config = dict(
    model='image autoencoder',
    image_size=48,
    crop_scale_min=1,
    horizontal_flip=True,
    downsampling_factor=8,
    encoder_kernel_size=7,
    latent_channels=16,
    decoder_block='plain',
    decoder_attention=False,
    residual_init='none',
    optimizer='soap',
    beta1=0.95,
    batch_size=128,
)
Rows from block 6 of the encoder, named by matrix and row number. Rows with one number belong to one neuron. Each number is 500 + 40 x the weight over its row's rms, rounded and kept within 0 to 999. All counts start at 0. Numbers have three digits each. After the name is the row's rms in percent of the matrix's.
# fc1: MLP up (encoder.blocks.6.mlp.fc1.weight, 1024x256), inputs 0-127
# fc2: MLP down (encoder.blocks.6.mlp.fc2.weight, 256x1024, transposed), outputs 0-127
fc1.186 063:505517477481590531506432493540563546474521494505447521555502488547448476538497464458479529514478592510522531539485487441532554511576504504522475545475554526482465668468525431497573511491445482455478502516460508442439537452509501465481538485494507478470491500502450518518523452494571515531517488451487427574500542507480433513527541550509482470477439515518455523512510567551476472436530
fc2.186 063:500463473467504499552530531500469490530519437495568463510478473500489493496512476569525496469525456505492536471507528478561459526457486466540499530548514464535537480466521563492398473500495516495495448493497525513465504522523442474538457544464476518477476498466466551433477540520498431514493546434527504481516557507504533500583384556539488467440445478561505540514543517513471502508515
fc1.187 199:463503507522484521487488451516431501434477530473467490509453486517438503508499509517437533474527507447538460451457449498484522457553507645502507501569477479415471559484494532524433531560529434436496503591500513483505481534477530527574503517505471434500519459531458497503547543444548541516475543531501491516476479504507529487532468518554455499496595487488528430512511486498522505517455
fc2.187 102:486544490526439553499534505512481531512508540465540413547503505528467517447497447462484536533472501470549514511524478495489500505456503716513505538481496553595530493473533483526485553563439485561513463481463468543548502470487497505533518506538542483514534488498541503470503541477465469546465574483533520472512503539524458511481477601459527505515491475551505522532526526538514551508546
fc1.188 072:493431502504545523498530500451504491495496453544522527510556454539483452509539518509507555520507546471488612494531575511494565504590522529560443507430507497479526420528480539582483484489499465537553541526447505604488457522522512534528483513540545484526463484492524529495496558483483528547566478518498523457440432523523559430544509484509549542508584474485523489538497526459523496497505
fc2.188 079:523444530511535472455492513496513486464500564512432573457504547543526501506489497548450674506545478463475495477466492484494530478494487513500502457506562441516454505487559501522521541515492529485444560456508477521540495506496508492485347535609523496500509515462491474522493533485470442478503461402543378488484452500456513471506398536475494520565551504525541525493458444479480464485502
fc1.189 122:528472462520452445499495448526495437462513501416460539505548471493517498441527522525508501471525428560573441511556533556465554493488531479515460484493562533481500493476447510514570524491527576503523448497414527495445484518451515485414528457506427473470537480506545503486477522528509459474406449460504495437502440472499488437525488512495552491500552458459603557520447503464417487553502
fc2.189 144:476521587486504486526503482500537486469518457504501534484500467527524438473504483538563429504478461486440465524511570465490497473511522392477495507488486416555527465480493464485516561515478498419552544492510474483376496533497512450522486508548463551496496495544533543515453539463465484497515519433477435487520474514551481439450559493510492445487545477491524575499528509485483521515480
fc1.190 063:476509546441586474474435478539586515519456417504498458511445491533453531529511479471509481564529374475491578525444543457462444462606502484471491486516472474525530532495458502436442457472526522506581505383457485498502458487495471507513510559537486520458472482507496450503494467489512491512522491507419496523469524551515485522530480483535528465454472504464481516432473449469444501509565
fc2.190 058:511478458512526544538553494524554495477464606495512501497484510513535506561483585466451496491576487476557526553491498481499507477441524463491495480491464440514503468486479507501533533563497439508493474520508468468532515483545498519530506518499474498500542489497541483527465516505553489514475504580427410481489502540469498469491501528441535575486489493473512500489500496398486477492505
fc1.191 082:542512464487448540465439492487479517498503457493494493529497493497525498442501509519482509545462355610495531463483497486503511554533485505500570518518487500531518442515462464502450496513549477461484485464481503515585503528504508496517464492490537449486511507546490513510488589513451463545475511595381498482497475512494514460500505489475559537477584488462532527504506502480447488470484
fc2.191 073:562491518520513481532495477511463476510516481531517459514482516356495398493479541496460450511514498516549513516455504513513484562488460547494431520499481555527633523542536536503449496551511471534498487444496506471578520505524507459513360470452476526510586506515453507478497527431532431529513494590513390501505569457498470476559464543479512461537541534495506591472453494475488493500560
fc1.192 077:482499476489496551506494560531478567592501554540569516455462530436430541507462456519489557480506629437485523514483499527497494493464489540505515481403558507511523490542462480490549451549464578456491507563602519493486557514511523484490492494511489530494506427491481486487541502522505447480535501462509566506454489522503551519459495551620477485499548492532521456593462395553505463459511
fc2.192 087:457530477552506503505519498491520491478498560492517475496508443579474525544514414508449483477483550456471517463489532494416506570525507524478518589546511413468488521482530510516493409495510442412476476523545584456547509496541531520523476522426476425483498519555543504502518486561450542507506484387541413499499532475500487511472468503461500454461477484515482461511471518523604470501519
fc1.193 089:520445498521524560443485492439524511572403544517547554470502539470501464452541407511501519516405386487524443538481503480516503424470504496493549457495474512535498427485460515494492443503433512503560552494560552499536536495497465497466523494463401544448531497517632514453505444481527417486450470469444547458472512517478455471522495488480522480473623480468515544513499465505535505474545
fc2.193 108:464517427549502482502453490509618528539486487499476460508490522472504463511501419515556468495553530500506483497500505526535503419530509555505502450460568407466427517521499457492468509520513471543546505533494432496563494462489514513478536500492477505481536502498554506539495487549476484544490502505544466504522495446549512430505666490514486546537556489563506510488420494530500543551477
fc1.194 058:504550502466470560475493462659524459448535508493498567496504483541492529519552502447484537458501457515462482487546522516472511605451488535466494493482524561547489651530443539557533452484502478537482530522555529617494493521524495492415477475511435512508465520423474516503473529561431487504448454480492457445479514486556470551478473543510431548468514512506510505476495575550482513519511
fc2.194 048:526462480465525480563554487565514496468499478533511527483531556524460493501488508499482470555488504516522460477488470499571516425494464506518516592542470506455509515468523438488484540604500620541527495508487514495487520483528443554491530485499493471522548521467494458524506522571506483493475502460563435505540482486517492507503479531473477474462518479551494513563494497510472619477484
fc1.195 072:422431520481496551610562510570518476464574495425458539504438531490520441463511487441534522512504524507522553498538471492514519506522515578494489482397461497587541538482503513459498491530545510590507485428561525536474491513516552534446500497540576546489510508556458520526486475493483552533525558483506520532476551477491525493629464547489444546445464508547565540548500508447519469523607
fc2.195 047:578470515420516541486439482474541559488470539471489536480476453475490515537495491495540453519537472551493439491449570475473511619547546582490518552481538491400432508465562514528541497384544543466553497451496539455536481487446421579443524513536537528533491511495557525539497488531613539476473469515477454533511490503517467515513466518502504444486514512470528512513444493502475512475461
fc1.196 089:548541489504508485560515581506535561529585484451493545460437531546466530475490444489529521498367488502428551498424411508490501444592540541485505493468462484557487543476470504547556603506476508478505450486487591517471514510513523446514527498572518467512456438558515477538490494409529492558506522455472448437541497495522496465518512566494517511476560487551484472491503472486493502500470
fc2.196 098:538506499608494545488523477548541507549509503494495526513500493599456529499505494470474519528558474515513501508513414505526482578469518469474511507515521534496542486495485521500512433423493502429508521451489465522529496527545417439494529482526454523492479496527512517467483490478477527477492467447511668525523524438468475549452475486519501510519548484543518503521480498494504547510488
fc1.197 077:461515524479531506436543383536532436465498549447477522463504492523528474428528600496493477486560513473418467534475524472521414464451462533462477579528512484498523450473465520555450480517485417517461473445370457582485521486456526517492464490514468517451485454448528495454484498529472482474470467518493439509430566462544489512508491428469542503416553508455500534525492530488548450500528
fc2.197 069:477520527384493478499504524505601493473515423517494561506504450455508510476515542537512468506456464480519502515433483448557536495529456498476492467474463634494491446525490506528512526622514515539506568505511430525508508520446543495525371483469455510498512506477518449509565492486478476545470522487499487505490539577502498493422431544465502577522528469512488457456475482531455491443501
fc1.198 076:476490402533482537582468507490450483447540489497464506544531500495496457596469483470489505501459589453552584511538499515472538477512456511512550525534487442474537460486446472503506520530499549352516465545515491521501506454479537529516474511486499428457454476454453503454507507535430543489421481499557499506440501485482454517525520493466499486491509526526482561466516530525450500455555
fc2.198 074:473494557535531480484521520513526540430528607501465510498484492443534515531518503413563433476472485475493483463477476533502471537475520456523491485545479355539483525516464521504484473414498499468478439459478463552426523504501492517454549513527542532533543511491441501554515483421516508516488512537493449483465488484551510532488481524542491420461488494475524575519500489501472467512503
fc1.199 048:434547504534436482514491581423534459494505466477550552496533524513442519513517589552555489481546533493465486525522494541494471468472454499514485426485514529537433351533499442582535508503529443486504493483520472482472526516525491556518505502477440415506554526449556462490613522509498574521355435526528521584411483565555437527519498473535519541490489535478490487499469508485481512484452
fc2.199 048:488541422519495505502526479529504506502500522496469519515528484405451498499512578522458599485460507474501491455547517483444508377529510523472516464471452498500537536507578553512494469562521513447517518501527527513500519487519504535475498476482537515525497497517566468576479493435489514573465496495521340496528514548517499475511560473459512575542457535551526580555483483459481433522500
fc1.200 054:545499474544491496462555503450500494486481567528504457511515509476479533479481453518547506524512442499515468468491534487512490494533433459491547535481459482535487497546468450550557562508494462492457469541545537431500461571508422485498525516482531470454567518532500492490459495495470458519507543450442489435530514467507517469483507573611609455469489564536465462532529474468525556471525
fc2.200 039:513557493483431548541508515516543472425471462513481533491493516515545473476502435488508485546428486531525558535469508481375456477453486480479495532494589480492434518485446545531535532517503461489453540512521484537419524473522551480500501485502428495502492487565551499467494499532539478535469464471493433489436532502487519451510533545498501527486517475499491485497545497476463418517461
fc1.201 334:491502551511487364555473470456519474539520540434588507582492483535465510559529463537462468522499548484507459509367538500485489484468527465463534473492517534389462561535518488525465483504484593471494512539438434507526491497484517454541493546496503496560472516467539528499525538500507533449485500542501524502509421470509484492490527480531471530537610514515506444472491497486528452450505
fc2.201 170:487544504461469393577499564459537510624488520499451490491492503508501504532510478508519457495483512498514473506681514525502464508634511468518505498487484518640496508519494536500486470484505558508518487538492435533485514486489509486467512525499476507482517474497510485519517475478483502527516496500497534519527514478499505519494533447506533493510547500522507503504491523551492489528439
fc1.202 113:534483418485504524548416482507472558471500458466510473494418458506433527471529471459521551539457486547537468478506526547463509442524512535510542537502483513564572618495423566531541524515496514501544508436470491491460446522479501495554485416490433550505539512467473554473495535554448461470560512484450557553481488479539520415435504528484602520470510528503527521562456578505468448489518
fc2.202 113:487504493481535513509530495528417492503484446515517483474487454513449481493482405490497450515616518452546484526471524470538522549498594555468460511485526512533498453474533466498446480461522502561420465506489540542611490533472458529545479486526479500477458518463514492556515455443523491556488527517516495454520476473513477458471498517546517468479495491531498481511503513400515469560489
fc1.203 047:472531529467435568549514491501462516434558497498544451533559526498527444511548471486448514578420619468462550491427484461545507513467498495486592510540497476503451528495478517442477492468471517472494531495555498542536449479519487469488501554520580557427480627511494530499514497533404483502441484497525510538529481521435480491496499521528416473497430453528489510503489503465524526498510
fc2.203 037:454445495467448528518442492461505525413508423541488487500449563429550522419521478456556493496579497478454466489511515528552517482510489479539497490498434491429505527539516500470510465471468490529559555543537519513461536442491385574499450564545509484486467503512507499475515508501535503469534465531501550513530470483425489466427513573510515465474444489526521430580625466486466516516466
fc1.204 061:479498530461406506463485497466603486577515494421496532500385474502482581516500475549447512472422679477491469485464502477481566478493474493554535513457507561512490527474519474478576469547425504452500514466548547447440540507512491489512491512519462511506495483404514470521492534569532518510499503459458530443554499491491548514413465485466564452469568422548496565475519448542513553528569
fc2.204 053:469538417473446568500506511533478487562521462512509523494500536575522505478500547534464469548474486531476470391483503493430585461497484500521517583556532499502514497523475475489496477468493526526417473540491564524433492472525528547504442470519491507493552448492521549453469573533422480494521500450496487492465533469523518517514481468451514483541541474522496515491504481572504394464518
fc1.205 130:534567513493551417435463492485485500530536514472454487408434496434497576483417482502523462499515442523449430569428459482507503441480426472460491505518496519497457622497505442504501503475536429494478504564498466461437480479508455461489524450527560458517464513474497467525504548450449468534467503472456557566433557464438469533478432464603524520513453529457473528481543542518543539549515
fc2.205 162:455532535500504519473444520501550503572488399463496523499502441503488468482499413485478592522477541507487488539511558512513487566496529411491534510443502446472594497493469527493486551509488509472483515476522568487552505513484498489518469463581444493503580488508558483571505432527499466572489496516504242516451530492498494430495440530485479456557528462464510548488484506458490506483538
fc1.206 086:477546531527548484529506515515542549524471509515571590572524517582485552509546572521524498515565603512512567441503475525512544498492549596496488505547513501518572423526512509538503434536498501518575529555508520547515484535516530513477506547522555526446491583462514516517538562525479489549462497559545502498493494553483597556571502491531503537455616585507506499530484393533525473514465
fc2.206 054:533501568520449490458514463527472533417511512516512519511510508404450513519455510480499438502595525491464446503491513523557525476448484549511531477476451479502491513574553511522524463494517546521514542517429509517430512515552483515524498440461510463524547518480413486458505465389522476491523530523527573517496486603508493483561551598474492481490546510523518493525520491507492523539484
fc1.207 112:545557467450539518512501565474550492452485458453430528513490444446430499564501462503419484472458450573507515487615462498508448481481441580500508517587443465501488573518507500495521470500573461551499519500537544487520510541489548564488514429510500577519482524521467434460429619498500476527491461428504516490480557449483493486477449453464499553435430458468503526547428507535516455532543
fc2.207 167:491474541483508511496469479553527463486490452495494451482517539514552432472497553558518526531543516492480528577477449443508482542505471463531481529518475632521503494472527490475532485486479532494464481523486508526496525490502531538505412485538478449495527517530520464505471524485502538506495486589455595501485524513541485492444440525514487530503469510472485507501484490493483599489499
fc1.208 129:562512550498495447498501432465568524616442465480462536453501529598482550513457512530563434496552492510502456573494542484545491571463482503557542553503492519485531515498540524499466499563492529532464486569470567474469516554503534427488515434501404528441568439470581481514512501508506477509569470493537465580502439401519554537549489527494499508477499463494508481509485522523441517476492
fc2.208 178:396508439501491488465508489476491487545481546457522462513475537555506446467487561582536490492532511550518514575498500503524530577506487516547479597495646511498530531490531520503449456477494510531483497494531542513537506492506533504494477510480488493479505501467561464402493503462487480485518529562529675506541528554514536504486441504457490551517456515479486559486503500523460437561527
fc1.209 068:537500450507443560501441528511552551452473569487438550530545514487463471496563472473483445486500512513440501503431445443491500446500397500530499531510486457529424491453476424536508505449522583526494501520507518527530498489506541500448468527503506520433520476435476492502491449494506504439572575503507475501520537453485511527527459500488585540420564495537479509526513458524524519498588
fc2.209 060:508524507469505600496462512478534518450477524486521454477505533579478493468492496472540479554509543538523489451428451484458494524513456506498488452485541402397555487431497535528516436495506465525484505514474511526394515465468537503462534531429471536493542491522537481419544516443519519502497513543552569531507486461490508537546608498494447482561529483484496481457518492483482540447502
fc1.210 097:428542533530497534495490490518485489598426484453456492536473564515511513458560489507514567518505615449458490450475499446480496452474486505531479487475528579480546440521452510560589512451552576509523454484491461446519375438475480515474474481477436437528556474476547470477487441495544512467499524506479476533518534489565515548451481489500468532503549425526503467519469452488497507507479
fc2.210 068:472527530488472485510551513498446523550533488510520478521468524472481530544513527543518430511506504499530484445509472473436484522537423475589489479482457531521501509473467491519572532480523420506523507531507520427479496503478519528480547529549499481481413487516456511484496460529487466500483512494483465446501502485478512543476559428486514510544521475487461441485500490579509545482516
fc1.211 136:542467419486472534469539542528524510467456516516456457465556476529499551528499512460491546538503501582550553514587525476503489479521466453493498460447530469472412480434497518506481515453510490526449488495558537580493516485548495464520539517490509488472473483501530453515529594505503454559435500459432547481464493483510508482483487517507497505461428490519509485591424474517560386560569
fc2.211 149:502513511521521489500509467542528502540496448516524529484493465521516464513517562455555383508419479573478496582471507481470503521515516544480477477500505636496485520499509500492483487570497505502452531539535505489510486495505476435489529460406528451499549506456506497445472492597557511468494494516494335512518423527472526494468516586552494410490513494537521505520487519491511519482513
fc1.212 116:571505525529464465532563484561494477527514512444504448524445412521529610550466439487489469508553477517473478512480439502496510481485393462512504481459574530459416505533486516506555423492435479497517496524485491535492502497456486537504558446493490495533534479525553540501525458477551487450496515496462483479539496471475584525404521503477592486570393456496513478442524534432452536489522
fc2.212 156:461510444500471530488520511472430483544489582509492522502511553437438458479483607482420486497500476476512528518524457516568479403509475451518520474466453522531581509456493510475475580475492503419488493550513548502471514451450461464490456465488497486517488502555382535484488441416489474518498510465489439503467495427498503473537687477521525446484473495417527460511480482475440585504499
fc1.213 101:514508525558461393437505463426553533468512489421588499507548472499452434542474505531489454517439493454505419419531534495516499521502521438469490515556475465584463521426495594541512478519427498541481494425494531454515505559509553536437543476451538469451555532526487537450498541488493514484476444560479461491551493541498448550535511473506524477503525455505476477464534444503479477456553
fc2.213 095:524544490538524472470526503506487511519529501488447487508512473514469520555496568443527518499594506490467520410508456529624508452494543501424479464447393588500559475489510457511534483456457501515512474543517442524496494508537402411486467522453468485477566472553448462500498487512505486500509517532474446473464556495507519457521447481521530506433525473564488466482503500459504512477491
fc1.214 058:462547526452571521514456415561493504499444528504540513590567524537532425455591468443433464553456537461485445477532550528498410528436472485480516555560486461474488498506453568508521541490468480417563488508508527556486499505477530521483478527422459499438530457486518523477499435445531540550441534432436475566479586476516513508575534480536495460492542531523520513484486451503493520553562
fc2.214 038:411560594512508463532531477518490463489500538564457492528449484496477488525533556472507488477561546473500534475459537442448548572504492481439484513524490528474558573544485446522456488451514482569571510553487573422537551465511470459509491486506446546487467449495549504532492478534486506533532509541476549514499520473497485515499406517538497502497536564455485552512432523556448468518494
fc1.215 068:454455512472516582524506553554496405478569491511517479429527478552523485466469484421391568427532611471431550530509547458503497510498503474435535487528544474493439557511541419482516529521487485503460522540490437505561518489515533504485471517574523504539472495560461478490432510547436476529444443464506486572497519494484531487445490524522515551520557517477498523471524575543520463527465
fc2.215 074:484466553522523491492495468539508517488509620533473502485469471470464509521494344536603502502467483486538514570506550485488531435524478479483463506566529538515454485561497479498460497515523531471481457484490521434493513524532520487549583501558516517500487498542516507513526523488518442486480486469460478489493482480449495487474626542519533583503475507551481436502526479527496520501485
fc1.216 062:493477436446513494549501525592533487466573425519569513534523506511526499471499554480487496499602604461455454530518494455526490559527540487571546533519484510476471458518540457492567485494425516470446590419501537455483511503522535478515472495513527498547461566500454441552505496463485571458473473501462489562443529474482485533502527496546472457566484522525488547429490482492525515461473
fc2.216 065:483507503474474523484517533507551487499506545486457530522479516481463504490528535504462425500432492510499487491538446461489476468535496486535485474474570436534421504506493491493460511506463499530533523463508474473420526472524479555531402519567423510480497501445448513472513473533420527528466482552478638542551515511491537547546576498498515446475486533487484496505494499566527556502491
fc1.217 044:521540397482434519411488500578509478379534471513530489501539546489510434465499489573522467507493528513466454505470501510493423487501533518475576478573522452580469535531517522391511509508513414467498465489502498492506472485540520529429488518472554436466570538490503486499484495432506578521538472497547506468590573518474498536555491521523503500475519536526465557507482514574496558574436
fc2.217 034:491501503501461522520489461487544534436476476534491508517509489560474507419483434470430556519461527528591545526473422437453518501497499501511453460421481371404534498531507488459473484420515473555520481494495446471503502501511484507554583477561472510494524480463554488486516517541469474465490492389528374523494536510423500473486475482529496445457529505498538440531460507462540469529503
fc1.218 058:480508446563617471510530504512403468468511458547535511548468517455454518452478511520539547490555535497523513529394498533474432459468481534498478500498480492455485469501448480494507512474573512465484472425566540459531466445475513546466488555486475472522508500517462454523470466516443512525505474519586453504432534522477557461500536495487497513528391514475507472493502490451521535550417
fc2.218 056:524518474490534502466502484511524473474516514499509525509476526355511514472508491458479555538489505477502534526507481530487455576527549512549538506440400670484535506514509567501510555406525492439508500469506527450468496504503473545485542518509490488494462513442548526554453474494467478510473513505486484531504489566506469548484639478537522591556452517517465519501475488490508474528562
fc1.219 092:517486484490488484453488461532510523519557485463524513528398441420455534526490557500530471503504495465506472533548490566534550545554494512490476501475541500548540566494511472503482565572427473537518458456472502489486541497498524467432521477451467555472522425500540473504497610478522443494536489450488439429501556480494501531464498514538520453509449514533454537477490547461505438472569
fc2.219 106:512520495454559505504539531540472517518522426495460496498516447587497497524506509436522561522508503485509516504466437536615497524477510511554492516493423556502546490460519499516520497439504532478502524506501493508585501529542537479437488517498480496512418492492440515478494548505502484510508489399457446549561522489567507453524491501478498523467463471550538566480475515505461528529486
fc1.220 095:458508509532473391450573591576548534536521501501525514431519532510477479443481526540459465506540562433455424527538496464504496532462544450487505502466474523477444457529473456454455502551470529496558491464580459460565432495517487483518510483543462427511450472488550519447455497461453511496458481432503421444527472429515536477514535528553525392568412518487500552479558516403477475585482
fc2.220 115:508544473582513497507419487466483465497496573509516523528497506498545511486499507494557574528514492482539513483518475437505517498516484500547463479467559487500489507525463495484490489526495485531548542500474377454472492494520508452494484507587508523520486516470443459456543510512456464533512483379524597502523483521506461517461497495482523414499441502483524549450449519393463440462494
fc1.221 234:508539479539454585487540475516459520458479484474516500461460552461480498513518476451530493496573519484524559456431454503521481443596485529464481511470569423505488485505548484516479521490593514464475559426502545543493473554504530509572516463591477558453480517543432474504502531527486522548461479581445562501518529530530484464497505488549541482531581478453514494486479465498499534533474
fc2.221 126:524452445518469519468568525428498472469505420515493474494485490470499486469496498475506571506416530522536494450436549487457467517533506742543466475520472484584392452438523484505541644517476497525549501484501555486494473477457476505503479519488510457498479514550515543441503511499535491543430504508573428504520527480457494514452487549504503529500535491547536537513472491533504511466551
fc1.222 078:471510488450489533422529547600524470543548507535412509544497522516454496527473445476497508498551524513480524472438476405513569449461477431577462459454543508504467518484540596516490522469473532516546546489459465486470479524470523512564524514475486488575532556506500470440508503447568447479517489449531557563485539454536494488527514555588532548519500507486528521485560455547398505558361
fc2.222 081:492496434526441512505543518499449489466502475477516432487540463477530533500522506573497519486489484508503428485531538529613520504482530520522492510496501492506516505464542462516555505539473478502523430532503514445416503500488542535468515454517501533518470505458553498478490487370503462493482521488509575483506489407488474489490606493437495541468515459462480544513492538492437315445523
fc1.223 110:482393485439512555461508589549428509541486463525515520538479528505487464507529544552511567465496442457533452500562420466496582531508501479481504466547523493471524540486527513510500508498443550499474553537430456556515511504538535504612515494482579509517553528526439578509500447502577531463500512519522410546489485471470441535560529550560475526598539518486505492540501583512577524457478
fc2.223 178:459452497559512552496467490530444501540486494514458516525479520480545505507509544469515605498467514454493463488507470507424483460520497501471502519465588423493462495485492494497513548493487500427444521475491528509549494556489533474489525504516509490505490513489518494491510460444548537444521484587459683516508517495481524449551616510532484452516520503499525509561497469472450491446518
fc1.224 073:474464533520558616498504488568512510474445551512509574469508439477503476562498473484547548499540561551479451456539485493509545513430443509514530503408478500452491513560506472432492510567509451560517435487484542510472487483568525481581483511491425557554515423606473497529524532451479460480456585506519566594442530514531547480521493553489530544571461464545527474468458491490493471490493
fc2.224 065:531477455509502530483454509520479468509509601513480476496503528496440500467477597519546511519485513545515495474457568428524519528538517524490489558528394575517449528492503487488439438537491464510548481453498580462601500479495499565509500539452449472507379520546539495489489486492447514514499492581515398475482521466511489411492559525477508483452456460462552461479439488522512534490507
fc1.225 065:483497488490480555474479471462536517429500483492472472539552482474435474542466442538546463504573564464493518509482474449478477531529508502429457452570459477561481561518539534487487474514541418488518534523554505455432582489536515531538531454497568509485480404539499526482511563459475520516512568569541452480525472458532460456497512464506562514440539495463446480517455459478501497447547
fc2.225 064:518437479438520517496477471489556500512507551463524463522501525475491504502477454511509398439517461492503507479479486491610497522465510498461419489494419412507488483462465507489569570479509513458478509511517557514490489508510414468523596510503490479520484495484492551502485510486466497518487491526575600491504465538525506463476557504497497584453502488587523489512540510458467592512476
fc1.226 131:584479468552522489428570501551492493516546492434502544466444562554453497573565540459505479493517435565517451497503520483459557504364559517513488476422486459433525489498539455475416517405493518532487513476529481538525452471504539451510516459432498512560420423402446492470490447463445547505506433535563561483529453461481482545487540476455431559465474484489473512505549565503531536477537
fc2.226 131:424458491488527469524456503495474538567505452466513514494542459486498401511519481510454483492469516436567490494477492472511444532482482505404483531457554498500419518535530534485461460548516537524501514507520537476697515484479577531527431474435512491507448484425484506476537460526518478507488478492490401513460493529551434452584506482490518532442461476510498491475487495490516496526485
fc1.227 116:452501600501468536439511374480527387515472516504496489459536471486531519467499433506475521569553502466429478485473535544506429482442416457533468528461546493537513504511510511440585482558532471483494462474505534461528451549501534512533468504506481469472431511537582478510537532513498419530515491493460517435494445453502556483482458470564616466440481495471491496440462470461545498438515
fc2.227 180:486488498540538539506542503502516510482476368493532533487495546491504519453489540545555393509484533471514504518481498501547485404477513486465475442474526696466517522509534490504483504433499493439555479444512545497531467483505510460511511443517522528496501492500527490594504521596531483487512485492480389476501506497544568526466623475460504455508497512555500468460518484487517596528481
fc1.228 084:448535572475492594492483511512453548411427541502454464475484514439567468554445511438492479464514552466484512512467552544503495466524517559457489462458504502405465517518481521490421461491476555474487425519518493481541511458494468477471507497459425470416529525526445514504547478531454539523563481555538548531490467493509429463516547511534491514485548496477501433606530516568457489445434
fc2.228 092:495518490532460478511541473516504520421454368496534495504507453353511533540521503582503486466491567495592502497490518492501472539507516482511524492513507441525519487524556470504518591491492473474556526515509584440541501535477513524488532522463551545528396491495461514497513519537532523499478493525567502483469497467487489448477631525472494531494512511456513451453558490492487542543503
fc1.229 107:476492588523544533527490455609513564539532532517540478542507453485491594555464533491467458549524507516480477492522506545472491541540464520465501526450573501506519541529516533513482478498513503599570487480558603515438542465504519492420476515510474543434478589547466465515504518508532463502516479530526511486543509509509521507447525533476506505552508546511545497506510566481547536530506
fc2.229 141:480496494588453543534528494494501502445484503512502538518497521528514519505492561555503526524490467475569494516489513508518506459522485500466505448558432579538459498490466423490529454463506535484439514486474376496707494502505494506530506541450534530515481483484562458493489533493560492475483521638510525560516532469483513562468526537485520505563503532464486514466496468457450512529480
fc1.230 119:429545526537492473469511513449492485525500497465533533456489572507437486449498543533501487480490603494434489491532470513483506513472515450461530532598456516558471514478515480508505398501455586459471501461539498471527441512549530482438507517411496440499468504519486475475489506426526487443443479487460496448483508519474506525539480433540534485491565486484438455426532451481451493529477
fc2.230 073:587619471441505516520507554496527500449512493526505481458536517514503527469498559527495513483598423478510509396427496486567464540505438459478515469409516471521463463519544522570548444476463468490522442503478441465386517491557505423491500485527507451468544454487476507516535482522582486514521538473473521492483497490519531528543430412480472501511520432527542545488493450487480432514469
fc1.231 124:532502601510411512517480431480516501564504525482505476471512458438518520550489554485457533420489511501488476524501510518485520495545528494499497537514455526524458541524543451513575541520543544530503488413528453474474496459380501534558493504511465467550512496467488493546494570473470540537523465517442549477466446541517525511496515542560486504472505531506529477551447490459434504562476
fc2.231 132:476490634506478500515498464545457461487494506518491488499521571576525543477488508463507525501539473492427429533489550468504524568482465536517474504493460520545541488475531472527501455512539524464515443559460576527397507526444480471521539534568410570519477505535556551539504458584489521512508476377467456490486523512532489524464588487491503538503501522527484542530472512432475456570486
fc1.232 084:464529524506532528530491463461458392568447475495492457514385506478444539533557496452495539485484592454503556495434574481496547497585536556428532521438562506486513518536498439532558470571448440504518493524544528483439480402453476483542470538489451503513482514504495510529492510491525537512473492509521458492508535558510489495434497517452569489550522533497541489493484511516549541467561
fc2.232 104:477462553495519525492505511545405481513519497531496489481478513477462504506448476457535544508533464479532520491477516470552480580473466502496488501556575410487442496528506502513447517444499481468484481555504519558407490511493454512539412536491484511512513501450533479477461541412469482572502517453499363505524480440484473479518583531468561467485530532469484501477485509447465546546478
fc1.233 073:488515492582477502486458611577536473543472534468483493429475558437460439402486551497471513515479396538502521486507436478525471522531520456526509492539457541555467525473484460492506527478502520514478513554492508483553433529471486534433473555482468441495503514490523466543403462476495479435502513490419515508444466506464498510568496496497501473438501515457516527455552493545478537436515
fc2.233 086:506522542491477485515477520508504499503526430509500479513516439518432468500516550426532586528490496487475528496470485470558511473529512524505501498440498450441480496515519512503529464458493473512566553496490520469463490485489469502468648484505529535483482495491501476516531560570575505496488530589527512502470481480496465503519620498499481551518473484537463540495472520539556580523507
fc1.234 056:498542483471506548547485513453512507586479507514551475485469518461500480548492507509519543502453481531475507512410503495538556504516460461500548445504505500511459427477479464515504542465452548466505473466517543483496460425550503484527481502479460460495506566508435473541564429507526538504440490544492496516485433484556493532500468526488505513450550490516451549545548485536449550441363
fc2.234 063:463504557554509498506519486505513537499518559566515509498476517517536493501518447533514387476509537486502483496490533488528481485475473449552498544463515436507553540528506529527492459486513488490556525482481466506359516490515485513470424535405462493522475509528516489492511441529524577515523523520495480509446508499483445468528629470501503556477512505469534532509506496533431550564512
fc1.235 190:470555513553523532454525468570489473501558567431558557468477469498494475475494534458487558558432552526482458458461461430504565521471594534551465546551510466512491527476508540555468510537485558554492573494493453578486442508443476544496496529483523548497480498454548483470480503485501522444542512529466564496510521458481463455520505532553416500527617430507470455527538618530472559532457
fc2.235 108:429464497491476535532505452445517480506478498491496474494519492497530505399491463489554489464577512479497489450449460511498486514460504617501523483498475431555469416528512456492532570462529532525489495510449410434488503511489454490493579561465561518507484495567545499519477504501485503507489517501492561494493495456485524541573403536492493602498519496497479411506482489492481584524474
fc1.236 069:539553506484525543576452586425489464592485452506450491453477484540543467481520534531520553475587460538545616540510534508506552464496485435490511496463460511470484404522494432473512463502515470485447516483469519406461452525412514526485498456496483514546509522460491571496525486494506502455453477507476502436468516493526503470538524425519452458649581514476605543466498533537504520537482
fc2.236 073:455512491474501470497503532480418524491499459511502485481519519513431478509460546418532505458433465516475490475549509479464489514497486502502506497465515588537600521521499480494503431461550499456561531439493480467621502512425534458487606489535552422514496505556481495478498536476487507527508531433453470487484526526484483593471652483503529408518538488490476532520435462466512540435496
fc1.237 106:426492528447529501532458502437563536524516500508466519508472482584465540503563464493567508520536566524517493579539454426515522444522457510541487505541533511562524532525527491442504435504424500472502540493479543443466484454495532488422506428422536465515543474495512447561496513383436518490508504556484510606518525455514533464549513465584518516464478502541482547492536474543491505513499
fc2.237 073:545502523450506486472511533482517530480487549447490438481464487531500572549500513518522512506485455556514468525475453480536469528435486498452487481477480466565477468452548510509454442514506474559422430407492600454462505477482498495480475526485544444445475494484506483574445470477577479516475480641495461478517464448582514472525488533493502496478480488461520441469471504467467421513532